{
  "model": "sound classifier",
  "input": "log_mel",
  "loss": "cross_entropy",
  "optimizer": "soap",
  "shampoo_beta": 0.95,
  "eps": 1e-08,
  "warmup_steps": 600,
  "weight_decay": 0.0
}
Rows from block 6 of a small sound classifier, named by matrix and row number. Rows with one number belong to one neuron. Each number is 128 + 24 x the weight over its row's rms, rounded and kept within 0 to 255. All counts start at 0. Numbers have three digits each.
After each neuron's rows are labels from the 100 clips, of 14848, where the neuron reaches its highest value: "strongest on" is what is common among them. Only what is clearly more common there than usual is listed. The data: synthesized solo parts of chorales (CocoChorales).
# fc1: first MLP up (model.blocks.6.ff1.fc1.weight, 384x128), inputs 0-127
# fc2: first MLP down (model.blocks.6.ff1.fc2.weight, 128x384, transposed), outputs 0-127

fc1.240:149164151137080169092102129104122145108168103078145115108129159102138103127124129121111130141144124134133104195136145094108121074119141138162115107089128138154160125165136163123144135090130126110125146117126116160105143120114111145149131155153123177134128117140143168146126124116171145126156087086156204090100129136126139132144111094144161097127111147125110150115136126159098100103097
fc2.240:229105171154160099129155141094134123081135115104129131104125159116128116128124114125141143142139100105116112111162086140126138112133085101117115142119107135126113102133149089145064141114135113092137143176151108153121152136165149116148133143113110138082123161146106129138131096141148153100086146101098144113157154131129138150140136077128159151128097170133144161109094106140125121118130
strongest on: viola; violin; note A#4; note A4

fc1.10:121107146133120142116150175159116112110130117121077133129151102156112139115179156135153191124147085149109136145123089155172127136119127135151115144128134101146131149120146106159095097126152114141121094142130173163138113111135094167139132117106100176174094120081113138132113146110111150105154133104164099158111119081164134101095089115094151155095148155170111127137120115113111130142140
fc2.10:147110145109122147124102111131112099128127161154121164113147165097117104150142113157095172138161146094115150134118146171136137158099146131100143128103103160155157137133129165097109091136141119089161076095140107140154100066143104105114101139097163143123090085129083154151108145118102108161106132104149106146137123128133114104153131161144111190142138151140142159143100105100139143129137
strongest on: trumpet; note F5; note G5; note D#5

fc1.277:146156122095104108115113116173132149144136134146111148157141146113046112112120152147101154112141107120131139174126115117106121092081156136165154116110148124155120175122061153116125120123105139129129123146108151117118091106141188177125127119141151111154129139097127095139094129137181143117154147150119115165139163134098134112101154133126148136159115069129122160098124135111132140172130
fc2.277:122156114133125096172150137126130136138143081115122105168117113146151143088099154107140111116085114148137091093118105071151135124151107153187122107137131088123096159107144103141136146131117087158109159157108158165108153120122140154124136134124111137166152146127155119125143117125113155129179113159115142141141135141086091144079175112107131096099127115127109084089168134168114106104127
strongest on: violin; viola; note A#4; note A4

fc1.324:122120152118144083137109108119116093122120155163137145149099129153130144127155127114132144105167127106093111065115121139132163131109122131136161134152148129122096139073110109126110148172117125183155134154121139149142101161134125110118119109125139137135100165159109084100112096159103150146140155170089088175169146121089115088113164161109181142102127092139145135115106169127131141128148
fc2.324:059169086104118121112159152144152162140129102096158102140109109159104160105126144108139104105074117165130081147126146076133125125135130147151104098140133092103110162097142129128189138124122129154093148117115141125128139139101122145158150117166118142166157160130151119126161139141179144108146114136141153127134153146129126147116116127101130074126128090114077115096168119143132119103135
strongest on: trumpet; note F5; note D#5; note G5

fc1.298:107127117126172089153118109094153145167117150201136127136106136111115133165124125128133128138135153117125169098120132137092128142133097118105132105120123139115108114090099128120162094168125143145107113174111146098163122170123134130138104121122097102145118116176127085099169122170131123139133147188090097082131112110119122125142120151148134137136185084159147130125112136097172149116167
fc2.298:060147100113095097122149154144150146170115129115141116143133082155121121099147155155151116093094104164119120121129135085174117134136150149170110118148099109112104161092110145102182101126111122119093128127095161108117154147104132110143124122135134147206169145115185124134169165123130140117157160143130104128165137133132115117114120158120136130110123096151102117107168128148129121129122
strongest on: trumpet; note F5; note G5; note D#5

fc1.80:119131127117163115106161079109123149099193149141098139114105143124145160137095136116123140098161139113148129081144170130109174130107155152106133153105182100123138154100137118167155151148139122136148122115124122119114139159104177123123136123140124127113093118117117175095155107149103134104150130115129143102188122106084158120112130148095106100110126150157133134181101157145099089124089
fc2.80:119147096134170135157158138164142151130158107116108092140118102129111150110089142072102109085096172095159147107160094148150102102153109115147103113156150143084103130138144107167143131155120125157107159145120124154109151128104139161129138103177095156143127152110129124102121094149163149119136099190130165129129160142111165133125118093143145141085144100108120095090125130118103132132127
strongest on: trumpet; note F5; note G5; note D#5

fc1.330:141116165141110148096128153160115148099193119093101144107115115112126122099141134119101118127142142119111166153127114116152109134136151140128147135092144117174119148125181148163119104104105095179129126125125132160136107095159132136116121099119103180152147142092125143131139111113155143105127104070134141169139129127111160136146127098107137150041102162123094149110093121136080128126104
fc2.330:160115133157146104170140162117109138088144137077136118169092128178132133154084144119162121115097107126077102117137112141151101092108103132115099134112122094131131130124145082123077176137130133142120170164138112145116115130138139144147156146143127115089122141168108108109143084102169091104121126109078141135103169140130157140108143095111169132148169168151149130129136121128128112097122
strongest on: violin; note C5; viola; note A#4

fc1.133:165123153150090147155083100109133117132125080097137113110119149110166115117107144152143127155137166142102064136166151079091139090119169130163118138115136148134100096108116165107119160183151100107147190120114122136098141120122093157132161167130119152101163124176129132135120114144132136144112137126133145090126118150126117128154178086139122106140139107130107136123154126140152155148105
fc2.133:122111142188140098136115147116123096142128123114087136140129112144068123071123085127137145113142113104127139134134096111167121145135109130117140123148131120140076126112157107139085128135128083146113103167095154157132143138123147138187107124087120189163134135141136157114155111129129162118160133129079162143208134108100127125117147116110155156088144133129115122104116120138134084115120
strongest on: viola; violin; note A#4; note A4

fc1.126:157122125110064120131114095095109124123082112119158096142119150126102133153132177144132113150126140118120079184143125081107138114109150103175159129112145160143099133112075185091135136138155113125100172153079115139129093121120124150129130133154122142114146135126137123170126141116164128148139134173138138169118110153150155132135129133111162126119139089082109160077135151113124147133108
fc2.126:137146123138111101150151162122141139146123090126110106171117110159144131066101135110156125096088113153132093124110110068157120126150118146157124082138143082125096165114164121137121148125119092151110156152095171155102141131128133154118142121112119136177133158095160117143158103140113169112168126151102130132141148131097094159093169117099127108099121112150099097110169144152107118105120
strongest on: viola; violin; note A#4; note A4

fc1.356:126128111081182145054122091127128140108149180119121123128150154101127156119116092134119110116125109102137147138098131150105143120141155112102142135116176085154173166159144130135124156114118155142116107126099157100149121143126142122117110096111122124125138127134130195100144153124167155083176131110152154130111133125116120164122122102157155147146102121102173152128096135123118066117150
fc2.356:145156135141187119163145148120127174096180111098151067141109108137170120149101157104152101121098130147152076092127124118135142095161126137130117121122140120113166155140127109150122167148114092145119146138123122124079179146131164106121191156135110095120158155122141121111122079150146148145108127124092123125140164154101136165104151112138147107139123146113128113143134146157108155115099
strongest on: trumpet; note F5; note G5; note F#5

fc1.290:158160142145123096151097145149127144126165070139108150155135115095122128149091179157128123123126183145184094150185120110112093128112144132144114115102169149121086121133095131140150154170139113080168159120141115115090136120138158158112156175140122111110125155142160113112115109133086117140115137163150115071134126128127145126119123097145101096143162123138116114159143141100145120124137
fc2.290:106131128140122077168128152103104107114137086115082104168158107132081161104110149124123126107109121125129092113133102114173137107121133141151127092125113081148105192098138119142124121148116093127100144132108143178131133113138125135157115162114146129175145132136125138146143132132143153145173111171121153150185166129101115117091165116114129133082135098139104106103154111134149077110111
strongest on: viola; violin; note A#4; note A4

fc1.135:087144131152168124065159132134136157101157154121105119112130129153104131122149115095111159104111110124141190107103131150128149151127122138144110110123113097111168171150154068175120157077112158179120106114127136102112141141157171113136125098143115160146123110098114135087134140137130115096135104131141151136147130084117142136111125133128131153091111113112142102156112116173085092131170
fc2.135:174120147133175176118143129156134118109146172142136147093116124116168114149143157102122136090160141146140123112117143144100109112142119124110107138127136177110168086180136118157136125122129174097148118124161099117106125121145136141065152123126146136092099104105081090112117105131119124109108114111110115125056130125162174156160114097131129144127091139133152123152096153120108165117154
strongest on: trumpet; note F5; note G5; note D#5

fc1.338:113110135129154108087173143106146145099169127127090133097092128124141136092130100081147116102108135145119151111104135142139115122143138131117128114147146096116118138102173108163127150108111137201090109109108142105118151144151113090144130103116091150135122129099110134099183126138116126101120126130140136162179115084131146164114122138071154116045131142132141123148123118151078126128116
fc2.338:142124113162141141162117159181120145077144135123142142158093098174127120164116143118140141094134117117080156098166100143142117094131119120106124157116128151126142139142123086128127149136138152110147143157158103144107126123132115154115137134168148096107112121152141095107099079121123098086128120103064127145066133167092182127116148108122160169141165111137157124137099130127112096142112
strongest on: trumpet; note F5; note G5; note F#5

fc1.235:114146091099161151059135110104133142118162192154146136130122126129123155129140093125110117133156107099108147114118136164115170165124148127123146150115142094148178132136110115160126140087095146128110101164109129114159117124126121131125091082133131142129108112170113197122142147136174143115159103129115162163121119116099147136143123109128169134134111125105162128135090135150089078119166
fc2.235:122137122168173139169144120140116138093159161106138103163081104156190144152124151086147118112132122142125106091138139098131131088166138142088110153137139143106178103132118093157148169142128158146117136127149113102107137135151159127107174172138136108136133148121117087102114117136151104103123088116075116144089146154104176140102129120104156121145110149113166108150130153143113144126114
strongest on: trumpet; note F5; note D#5; note G5

fc1.45:168115128127099104156116128141104149097122102110110148147127130125148130143104193130128112147135161124168084167156104087165102123109135136173130102106153144146094131092103135140137156165133095123140188104111133157144089148131132152125158149137144135124114152155130090094128122129113129151081180163125100101147125132138136118117110107119170103124200110145121133142130153084119151147110
fc2.45:100138116136123097152126176115115119119145070110108096162134107144096178095101156123144129106081137131131071122145098097167128107140123138157104079140118079126100183105151128148141143139111109142102169137101141165115144127126112155142124137135136135163151144128139128140157113133155149125172130181114148142162161138119117138091156111111114122086131086133096101116162120140128093100123
strongest on: viola; violin; note A#4; note A4

fc1.302:174138156101118132137126152168139140097148112102120109118157140069134115140136191135140134136167133124175071158150119109091127112106107128146119101115159136117131137177119152128125197171165095102139163108147116136093137158107163145120145128150156129090134165108137124149114111121137145141117119098124139075095159146149137137137151098126175088117116120100126104124149139109138114128103
fc2.302:138132138126122078139159169100134130121133090095139107141130116125093160112099153111129082120088128137176122098150105107144110094143119142151110075134122080119088162105151120154132155124098108116085162165093149162121144148133132146145158130140130130151143154134144106133153101143159166136134132159107154123172164140100095154103142088119121111105151122129102127078156120141109097081134
strongest on: viola; violin; note A#4; note A4

fc1.236:144144098092175176085127127103128119108115160131126134132118144141111157132128100135133104132152116132101144099126151170148165142102146107084138134094163120140182111098099110112110151099131129117123081141102130081154109121125137099145114123167117088165124113183123175140105135111170140119182086119088126164143086142112128088127111119112154125173116139122136127129108129141137099140159
fc2.236:091150099175198164127129087150116146113160142109151111134108117154181145144124163072125131132135136124118084107140174097113129129168160129132126124149153164110180108133125114156125147158120133156125098081125119114134124096113164123094155106127109149142144123123112150108145116164132132151139100157138128142135151123118141169132136134113133099128078145083142100169105134153092167130112
strongest on: trumpet; note F5; note D#5; note G5

fc1.204:135122176111155100173108125156106103114148101176114165201197099125124132168129161152155106147131153128163127109159099146132100161100174125155143106121133120114119172167107116127129146148140130143154134170151147121128109133166150143113129159121147105106130144135117134092138129118090119138108162163110091104129147104131108146136142104178112108097126123155141144132125164108143110109105
fc2.204:114150139044129109072121143118122173139127091109123129108169154125086145159111102158133104120121112144179127176126125154108124119134142130171128093126098122136108164122093178116148139118107143135123117117119153119114149179122129119171145147130127116127147145110083129140133125148187147145120148121157155094146158140149111142095097129141102117115138113151134157116166086147133086095137
strongest on: viola; violin; note A#4; note A4

fc1.41:083114123111159051126134114121127149144160150162111111115107133157155146120116119130150155102155134101095139061107117125148134158149129142115128137137139138106114183104131084134155110157122144201116132159129140132129122166122126148139112113109109140099096122158111097063127123157136115120097154129103104132152119126094152142124133166112171138095164075110153137124097153134123136114141
fc2.41:090166095106138135102150134169162170154134100103165111129126105146132143111106155131142099104097132162155128099160125123130110109135100136182111105162124136084091123108114115120145110126128115149106145139102137117107163166084146133171142090185100141164175152090145101114151114140158149103156115156145137121147146153121148150124107120118139111103138094135084103090161129143128130135167
strongest on: trumpet; note F5; note G5; note D#5

fc1.209:168114165126139100174118135150110149145144092147104147166152117097144107177087164154161120146132183128152114133165117118132101137109153145142112108117138131113119134131099133136128159191136118115152165150138156141139124154140134144117145163103119112084139162136127097092129125148088122137075157164120090070122151115136105139118129097155121113125188111137130132162125150089148149116121
fc2.209:107158136091108087112118169107121144134122079104100114129172124138064156106104123154126109114108120143154107162135112128143135126119138125173127079133111101132083182100122160129150120134117119138106127135102153147119156164102125144187121135140143130170151145108132143154144140143171158141169133138136152113185157122128109126122118124128112116091155111151085127086166092130147089116134
strongest on: viola; violin; note A#4; note A4

fc1.183:102090144139161115104168145124108141097157146136079121089123127132126123072123092088143117087134127112121101093118130136144153121137115148103136106162133092142108134125207126154116142099099133180118114111137132117119149112135107090140137085139136141139158134105133130110155115139118124122144071099181135145144118094100119155129129138093140127060119177140161121146131111158092146126122
fc2.183:187123143131155144161117121160097139075146149125136123139108167120167128190129132097115138135139127107107136126126120169112128130129127113112114156102122153155193122152122105132129161134136154102159141112167079129109105107146129129086119137133137098067103107166082124133102097107142097120102118091102144122059130170116137127113151135150135149158128147122172123160105124126115120114116
strongest on: trumpet; note F5; note D#5; note G5

fc1.163:109102124146165120084180103119150130073173153153091145100143137170169153140100084136146119107149134146141134079139139135183116132123183123106128110098180090110130181111151094153125116126086144159131089121082096086129124147112148115140103125144117137150108097127115155128132111139141110121126113118109161121169116109099110117121119136095129134115147146097139147162118125131123127107112
fc2.163:143134099169189194142134126154115138095131141096142127127102130153162125127136159103126130136126156110125101109151132137116126100137098110136101131123176180102162102150146094171110129156168140131154152110119098146127132109124146146112162102153107181104122140130100130086119113151117144136126111149128145148109160151133183174162118100126140099126113131096107100117100105119113196119122
strongest on: trumpet; note F5; note F#5; note D#5

fc1.328:167130144133084107105103143123105130112149106070103087072108153129166115079114134109136130148134138133118084164140139086111126088111150139142119113139124119137132122146163152113107132120151085161107149091108105155075149132117095125122163119117141207110109119143108163131122107106142149148115102107153183104110149142116140135162151122119151121076121127121122105118131113142098137100108
fc2.328:180110156185158135132153146137150128133118136082143135111100131144101116096130110142155106122128136105141117111148111128158113108147055132142119125119161114132079114131171096120069120133113100149118130195102146160118142143119152136158140104134096177120118145148131109096137096131150174105119145111093156131169144116124133161138145083106152137100171135117120146102123111140125138080133
strongest on: viola; violin; note A#4; note A4

fc1.214:135129174124121134119135150136131124109152073109083148129183089085142143107126167165149112133157123172174103126161115132143122120117167160137112090086128117131156171137135128179102125133121124115166128133141152137137145131151152157105159140139115145135107120105134110114106127142108150104097095092140157090141110121107169159124138094124135124083125151156103142163155143101144119115064
fc2.214:194132155140171133129101126100049121104163116081095127149148164117107152137109123141132125114130140107106128149135119178125125101114096096137127129103148125148115133129153118114084143133154106142133152155101088160136106114136135155166097138133130120095107112146067150111111098122151138159149098138142179158155182139115136149099142099135130144131145141139142136110124080119123097110162
strongest on: viola; violin; note A#4; note A4

fc1.119:120139129091118143093104143161143140139123093139128168134133120091065098110141146147106097122128120165144145181142121113110083096083116129135119100103142131159125142170094181087120115114124109103124108148094150124136113116155180150113136118165097116165143151066122122161120154109171149113179115092165117143111134126147158141110122105138132118146093109108094107117143117117122138131141
fc2.119:129140158145096084163150137109130154126127074093120092174132126145183148124089167123144102135096125152116117082109103076138138103118105139168137133108134080136112149116130095144097147125129085144106168138109149159119135127158153152115150144130109111140160156147168124139124131132125126149152105148124138130136130143096093145103177094110141084122143137124082110081169126147113150102117
strongest on: viola; instrument: violin; note A#4; note A4

fc1.57:146132132140168109120139101090133134130140139180137109138084149114151159100109084069130177139130116099094165089132143118080148133124132118085121118137110125105086114123152115115135093141098172165121097188139104098134135143127125113133099099098101128114109144180110143115153117155152086135144146127122125091154125101092120133147121150149093155128156122124166145124090136133143121106161
fc2.57:069139078096116142114136110181178180153104135104148113117171110122164114144146169165160089105122128161153129123132148127125132123132115136168107140153110163108143156097117133124181097130113149129107152104109140108093144174110136122107107117158117138198128140071158117151135162129131110116122131122156115104103125162154135147107106149124125129135134101137091115138126154135119159141114
strongest on: trumpet; note F5; note D#5; note G5

fc1.222:123127155134169079087135158124097136125175143158117141108086136141118128097140116105129162120169120114097161094092125157111138135117133147103166135113122103130128160107165104145126112136078143180114088117117153125115115103126135106133125094099127169152105113134107122095127102140137150124112118122142131156143112129066140166134117148092155176053119133140154139106099125129092098106125
fc2.222:155135076153153166146163109161136150114120124059160135154104147128157151149140152150155083125119141121142094135162126139109138073146085104156076144106152152128156113140129102130133119137154148146156180151113104130117134143126142149098121117174092118109107160123136122126132111140137109129133099131160178128111162155148162144121115077143128097125142136108107108126133119149111180095155
strongest on: trumpet; note F5; note G5; note F#5

fc1.367:185134139130098141119112092147102141116121118108135119138138152098135091135106196155126097162143122140145051181171145090115119090090149111136131128120122127132126118119125160125107177156134120127138156125109136162097113107128132150117151108171133149097138148145122169164122113116147147137154105098129129136100156135174186139153104104124160117159133132100108142102142159105107141119108
fc2.367:102140148157126093163152166115127130136147088100136099165102125140107162110093139105153098125090133130126084105136116091162112099128122144130106068119149070138093158110176118153123170126112092134083152134099151158112133140139128164142160120133118136146147142156138108130138116136157155126147111152122148129151156125102102145101145088092142099104179130114122135086144123152108107095156
strongest on: viola; violin; note A#4; note A4

fc1.42:152148152175111138187108121124104121118121099111092102148140138130147103167114189150152123146136152150162071143186140110135100116152175127150121138127130149125141140159123113154130156178137103111170178126146124145114139125119108155113152178128105109085143137151144144122119122137105126173090118143125131071121154136129163139158120093141117096163128121109128093147141144109123131098113
fc2.42:086102125143146125139117156133097072135124105137142127139130132143059176074156108154122138140140122099139087142108148133150099122131109120106119072123125096162100132114180143138119137123116113106104109118107131176149103112132107155152136096128175156138126116156088120139153125120128149140173120159093149159143162090113117114129149126094125119107161122129122164108131079142150073132150
strongest on: viola; violin; note A#4; note A4

fc1.53:179165137141085104169085158075113099116118131111147140144126120137124121151098152144145109157120165142104089125160127121167099132121143122140181133087146143128083127081129140111133128117114116113155157119105107156135125100134047143142147153143126110129131104174148124137106106122118118148149119185126126135130126166131106151149137103105125110130179138122125143126161127085123183113116
fc2.53:135114153140149130148106131103082104100128115128076120149139143129113138114135106111142161137150081118133063167095150123136155146130155113150102088093130085161165181140153121129117145136147108138130151105120119170126115124137119136113113168073173131148128098101104139148124123134115121158152133126137143122129144122112106118083176148126078150120069137161153123143118106117129082080141
strongest on: viola; violin; note A#4; note A4

fc1.337:148134157103105125119125159146124121128137113090086135138181120075146124109119124164147108159141113149166074200156122133156120095123172123142124098117159116139145145161143169155103159159154090125144110111104144144126135130132138139150146139139136156130142147092133184153130128138112170135156133087170158112105163118131131150159152086147132129091120153124088137143156123122111123116088
fc2.337:186119151127177123134126134081095131075141085097109120138154151104112145160109125154125103134145123103130130136169094158124117093113086113116122127099134102165117135140137117134066149128147123146125169156118122167139129132137124160169122126146112106107125156129089128129082096155158156140125104142142171148171149145118142144111122084128128118117163134134125161090106073114149139089152
strongest on: viola; violin; note A#4; note A4

fc1.216:104121157145139079069138094130132153136149141114109129089104130130137156088120085097128142111150087146106164109117136139134120131149134139125146093144131086141140125105142086184112149125091143185119078107109150118127138144141135121143108091122133178146136115144100138091131107125148133118161138109122149151153132113084131155145116145120172160085180126108132160129102101134085093123156
fc2.216:150129104191141150157130133172124137149146153102138142131100130132149128109125133110130135100130170111139157109152131161155150109146087118127065178150149168103119084127151112132115120136131127118154167161128107162103169137106120149115113091153083166082118127159146132089135118117135111111126090106095178149123158155124159141127107102150169156092166122100125129137112135131100148118145
strongest on: trumpet; note F5; note G5; note F#5

fc1.87:110109152138142084100149111129104138082180147137091120096128132113144155108121120119151175088183084150125164087095145173127176134130126164125161118126150096144154192119143084166120166132131135156142110117134131116106134127141133129113116108083134159113105134135111155091135118117138142111129126106131136146150123100080138115115153135114141156087126130137141153120093126146112077106161
fc2.87:159142096169145150177139127179144148133154127107123125141121128120139138122125155101123094110133197090150160101163101169140130107149096125148093168141137178107118118141154095143123129144117130129146169156127115150104170142124122144086104091167093122107109145109139122128107098131148132134124097149139195124092130178110142143130143100142146129088138106098112104141134127119103160095126
strongest on: trumpet; note F5; note D#5; note F#5

fc1.291:144129128146132133150123132144131135126141095062106109111129117060148085162136193141154097116135141154188117183152155105131119132134118130137098127164144151104140115125118147141139135130153108136163165112129144120131139144130147155161146175137093143112129167113121118098150129152086159123115123140139113082104103114153156134149090119168131093065126115128105086149146129121161118126120
fc2.291:107145133153092071135121134100096125111136076135102133169168102123085144135113118160123151112108119085130118132157080124172146102124149139151117123096090116155115207135107136138109111139128137120108151135123165157115145107153114149114099174138149109118117129124151149142102104133130124148136157163137144137167147119112126088133151095156135155102153099163116135136142124130122066121075
strongest on: viola; violin; note A#4; note A4

fc1.89:126087125132135082137124077118131105102135165126117098121094153150120123142113082107125118143178139116104121082110107134114137148158119124115145143161158119120117163083149088148129127157105110176137128152117134145122109172097126124141127093154128132126133135158113133111134091124144104125121146125073121155185110140104136122122141173085183163120154128082146176101103173108138132109133
fc2.89:065157081123130132124157150147151164137133090108148101145112105152147172077119151111158131126085135170125071115133135080137118088135116123148102100142135102096110126113154109142172147124129131144101165127111126131121147136094106151149136091177108159144165166129151111122160129157160117110154111155137138124119154142127133150131119104107140087114131089097079109118138138146101131128161
strongest on: trumpet; note F5; note G5; note F#5

fc1.342:156153160152040120164101100136093120132130081129108144143161104116125125136118159153131135144173155142117071148165102087120116084093149115175146124111125172136096133131094171118146133141125118104173136124112128137131105120129129195113131127147141150133123127120147128124082114147120147155129115149136144131104152137134133133166165092115150106141127115120080142101150125106135160118102
fc2.342:104148131152123083164140152109130129137128076098101102182134121147107152061107131115145129126104111136133094129104100081173142136132118148172104101118127088141082164110146105156105135133132080146111156142100150164104138131127130143136114137097110153156143157126147142135154133126132151134170116141118156136178158133107098137090167100107151109094132111114090098103154133152123099109134
strongest on: viola; violin; note A#4; note A4

fc1.274:130144122123127123102135086098140118094143158075125099108101135174129117129111108153134142113175113120103113081103133164132161128117166143155145140110158118102137184097150045130106129158111132166118163141100128156094116155098135143111120125118106170112097108134107173119098103144141117136129144138111138131192144156110150116108176153093118146145141109118124136133127147159104117115113
fc2.274:121137084175145135137154134153163131128121088115165132141113119153144155085130149093160119154119157122144086091165131100140110096147109113138110119140151122108118118134162089171117135138149091120134145128086133142131135124101121149131135086156090189162144130122150112105163090157133148118153096175125155132144149148116131154131130103106147090105131099091071101109111107134111166123162
strongest on: trumpet; note F5; note D#5; note G5

fc1.32:130125117138123114171111122127142116137077132170138100128117108163121120169139151131143135107147150136084141075131109114169120129130154126133102131103118177070084143076125088123142152147116144130120149136093119135140126131155103118109142149099126125109113102137138095120139127160105098161104152216092105108166109136107130106121149160121132155137135073132102134131140135115146186146135
fc2.32:061113103161079116130117154147148094180085151134145159157096095161093127121167112146127125146098126116102127118119150118168106159119160142122110137121110113124116119097146143078136098132113112104113108113102135114157110082115112122107099126102138174173122111139152133126167143091111133146164159183134118160157134106130126100127139163093130143111135145151124159115150100124147096102119
strongest on: trumpet; note F5; note G5; note D#5

fc1.66:131127129101099108126084127155114133127131111147101133139118134134070129149103186150135092116158159159138114148153126105097108118073101102155168121113164144141083121102058133098114169149145083131119143126103122139114071132140177147133141110162125106132138164144141097141112113108156128135138123164143111145142142138139122122100147125100162100136136115084102143114153157083123158131147
fc2.66:100150112128108099151151163122143147141134074119123093162114102153124153095105156108134117110078115162132080117109115071157121111149125149169104085120118075123109170098150119153146149135099109143097163137110160165119144113128126158125148127144129138161155152142156115134152133142148159130168120163118142128131155139099102150105160116107126087103145105123095115095173130152113102092129
strongest on: violin; note A#4; viola

fc1.33:148117136136060111125122127136117138144129127127105112145121116137138124122144139145164120132166120131123077164137111095112132088099132125155143115116160139123076139122083180097113132149171095138118133161066126152103102132154163189114154151158133155132126129095134157163131091144150143131182116102168131145091142122139177137112130143105171104109104109107087133111139146130109139139107
fc2.33:111162122137122111160143147130136151142142071116124102171117127157148153083104153111149114114096125148143094099120103085164111111146112154182105102115130090129111158124149098157110147129121089149107167137100154168101141119125137163119144119124115148151150144124142103118130124139137157124174104165110151134138154151092092159097171097106149096107150112118096096091160138161103118108150
strongest on: viola; note A#4; violin; note A4

fc1.253:148158127125095155121110137123109126131159109122119133137144115101072114132121153171106106157122145182147136168129113133096112129074111119125135094106158139155120136141093138109110120126131092106141098121110144150121086114166165140142153091175107127189139158077134116153093161102152141124163094106158132147094140138148156128112129099126125115142105140111049122109148137110112154128139
fc2.253:122145139140135097157163138082137155132134077096121102172130123134145146104090164117152110125096115150129088111117097076151117118128114142173106100106134082126114175118153091166088146135125083147109157134096161170100134119149150163133151140104115147155134154110154138128126126145127141130151114125130138134165155130112094159112156094096133097116158136118090098080144136144092140104141
strongest on: viola; violin; note A#4; note A4

fc1.331:162153153164094110177070123157112143138121074134112146153137111122113099161076165156127122163145134154151079145177096108134060094136133122172135125125138153133107123115093120135137180145121114106164140136125128124134122122123147165121146152149134130113152127165146103102131109111127128163114138141107149089116133166126119142152127102156137114152184126094120122110150118087150119130140
fc2.331:100133120154110088165132155097124089115118071131106121172165134135085165066127128131134136136120124120127091128119112100164154125119129141141120118117118086157101171104149120143122118147141095113119156127102135179116144120121098143148100146100143151154135135144140155163168140145121152142166113149116169148174161115103094128105170105101135114098129100122075122114144102146141088094123
strongest on: viola; violin; note A#4; note A4

fc1.128:175136114090130158098139139115110112113148193088118116139152132170112153090143098101123137127135102084131067154139111156135151119110115121134081119163122101135128117146171124131082153144140121187092152145135116129106120116115076121159110108102146168066124146137121142121128111104150143148132128096122099152154153122154114109118121114116148145138150151147179130134122132106087126118162
fc2.128:188135151154158148134143103120130098092123152157118183088142157124132082146166133128099141139183135085142157107118129163116129176112122150130165156113150184117149134167128085112090081131169114113168116138154127142144101133134149124107118123109137141095078096112123142133120111140090152133075109130133123131119122136126103135144143148144118135131099125136142107153095136097154163105122
strongest on: trumpet; note F5; note D#5; note F#5

fc1.289:162126136112099114118121114138131178099145113115115116145146135076103134130127156137143071142129142129172073175146140105089127105107108105137130112126172117110115132161106171121133195171149109132121155125090117135109103161142171157111150117183128104108163185097145144152113129110145121124156151120143130112112144140137163134135141129138137074158109114084112145122146155123131151118131
fc2.289:112149131124116099150144174133146142125134068114132094165126107144132162105092158103140106117080128154146081100122096072151116102137136143168119088127132077131108169114138121161138156129114102132103157142100149157116147126127129163116153115138125119148159158128145107129135109140147163138157119166110155134134162152101093155108165097106127087110142112118099122093166124153102116085116
strongest on: viola; violin; note A#4; note A4

fc1.30:123159132165110140091118129125131162138157104140097152142150133114128143104133134156123172131162099129149134167151114118108130100118186126146141115091145144140135122139123143121122084126095133117114084144130119130134120083145155178108124129125120179145091100128117187129120157129137145126181088124171180125092157104119137107171123062144111101120091113120086148116128112143117102111104
fc2.30:179132147167157109171166112137136143134160111087129120163115140137141126111118139134175124159121154133131101101116108112141136131124076147153119153093125122130111136126143081135042122141133060155140150149088129167086121124130152132108121150088095176126127130120140129104121113123116138139131104107140150132163153151120109161098166092127156126127130173117116092104148113148103146103125
strongest on: viola; violin; note A#4; note A4

fc1.281:112128113095146110085139100109108147144155172156147109127096159128118178127138095095124126094155131107092120100097156127094204128081121117100174170132137123132127133127120146120129142133152135129120117177110142126122106153126143140137132074160108124122123160135133174133118141140166122102182136139123127175124112121090156101128150138112152091153077097120159145110108150154111116135151
fc2.281:101158120148160123160146136146138140130156103118156104162089099166150125094129159102121113092098132129129089067124123082163119127161111171164124107138125118121125153126146100126144132123116080135102122132117138157119133117128157121118161091134113135163159138130140096108147096129137165137152095171117126163146156151088102148100187126096150094097122107117109113129147143183115133089143
strongest on: trumpet; note F5; note G5; note D#5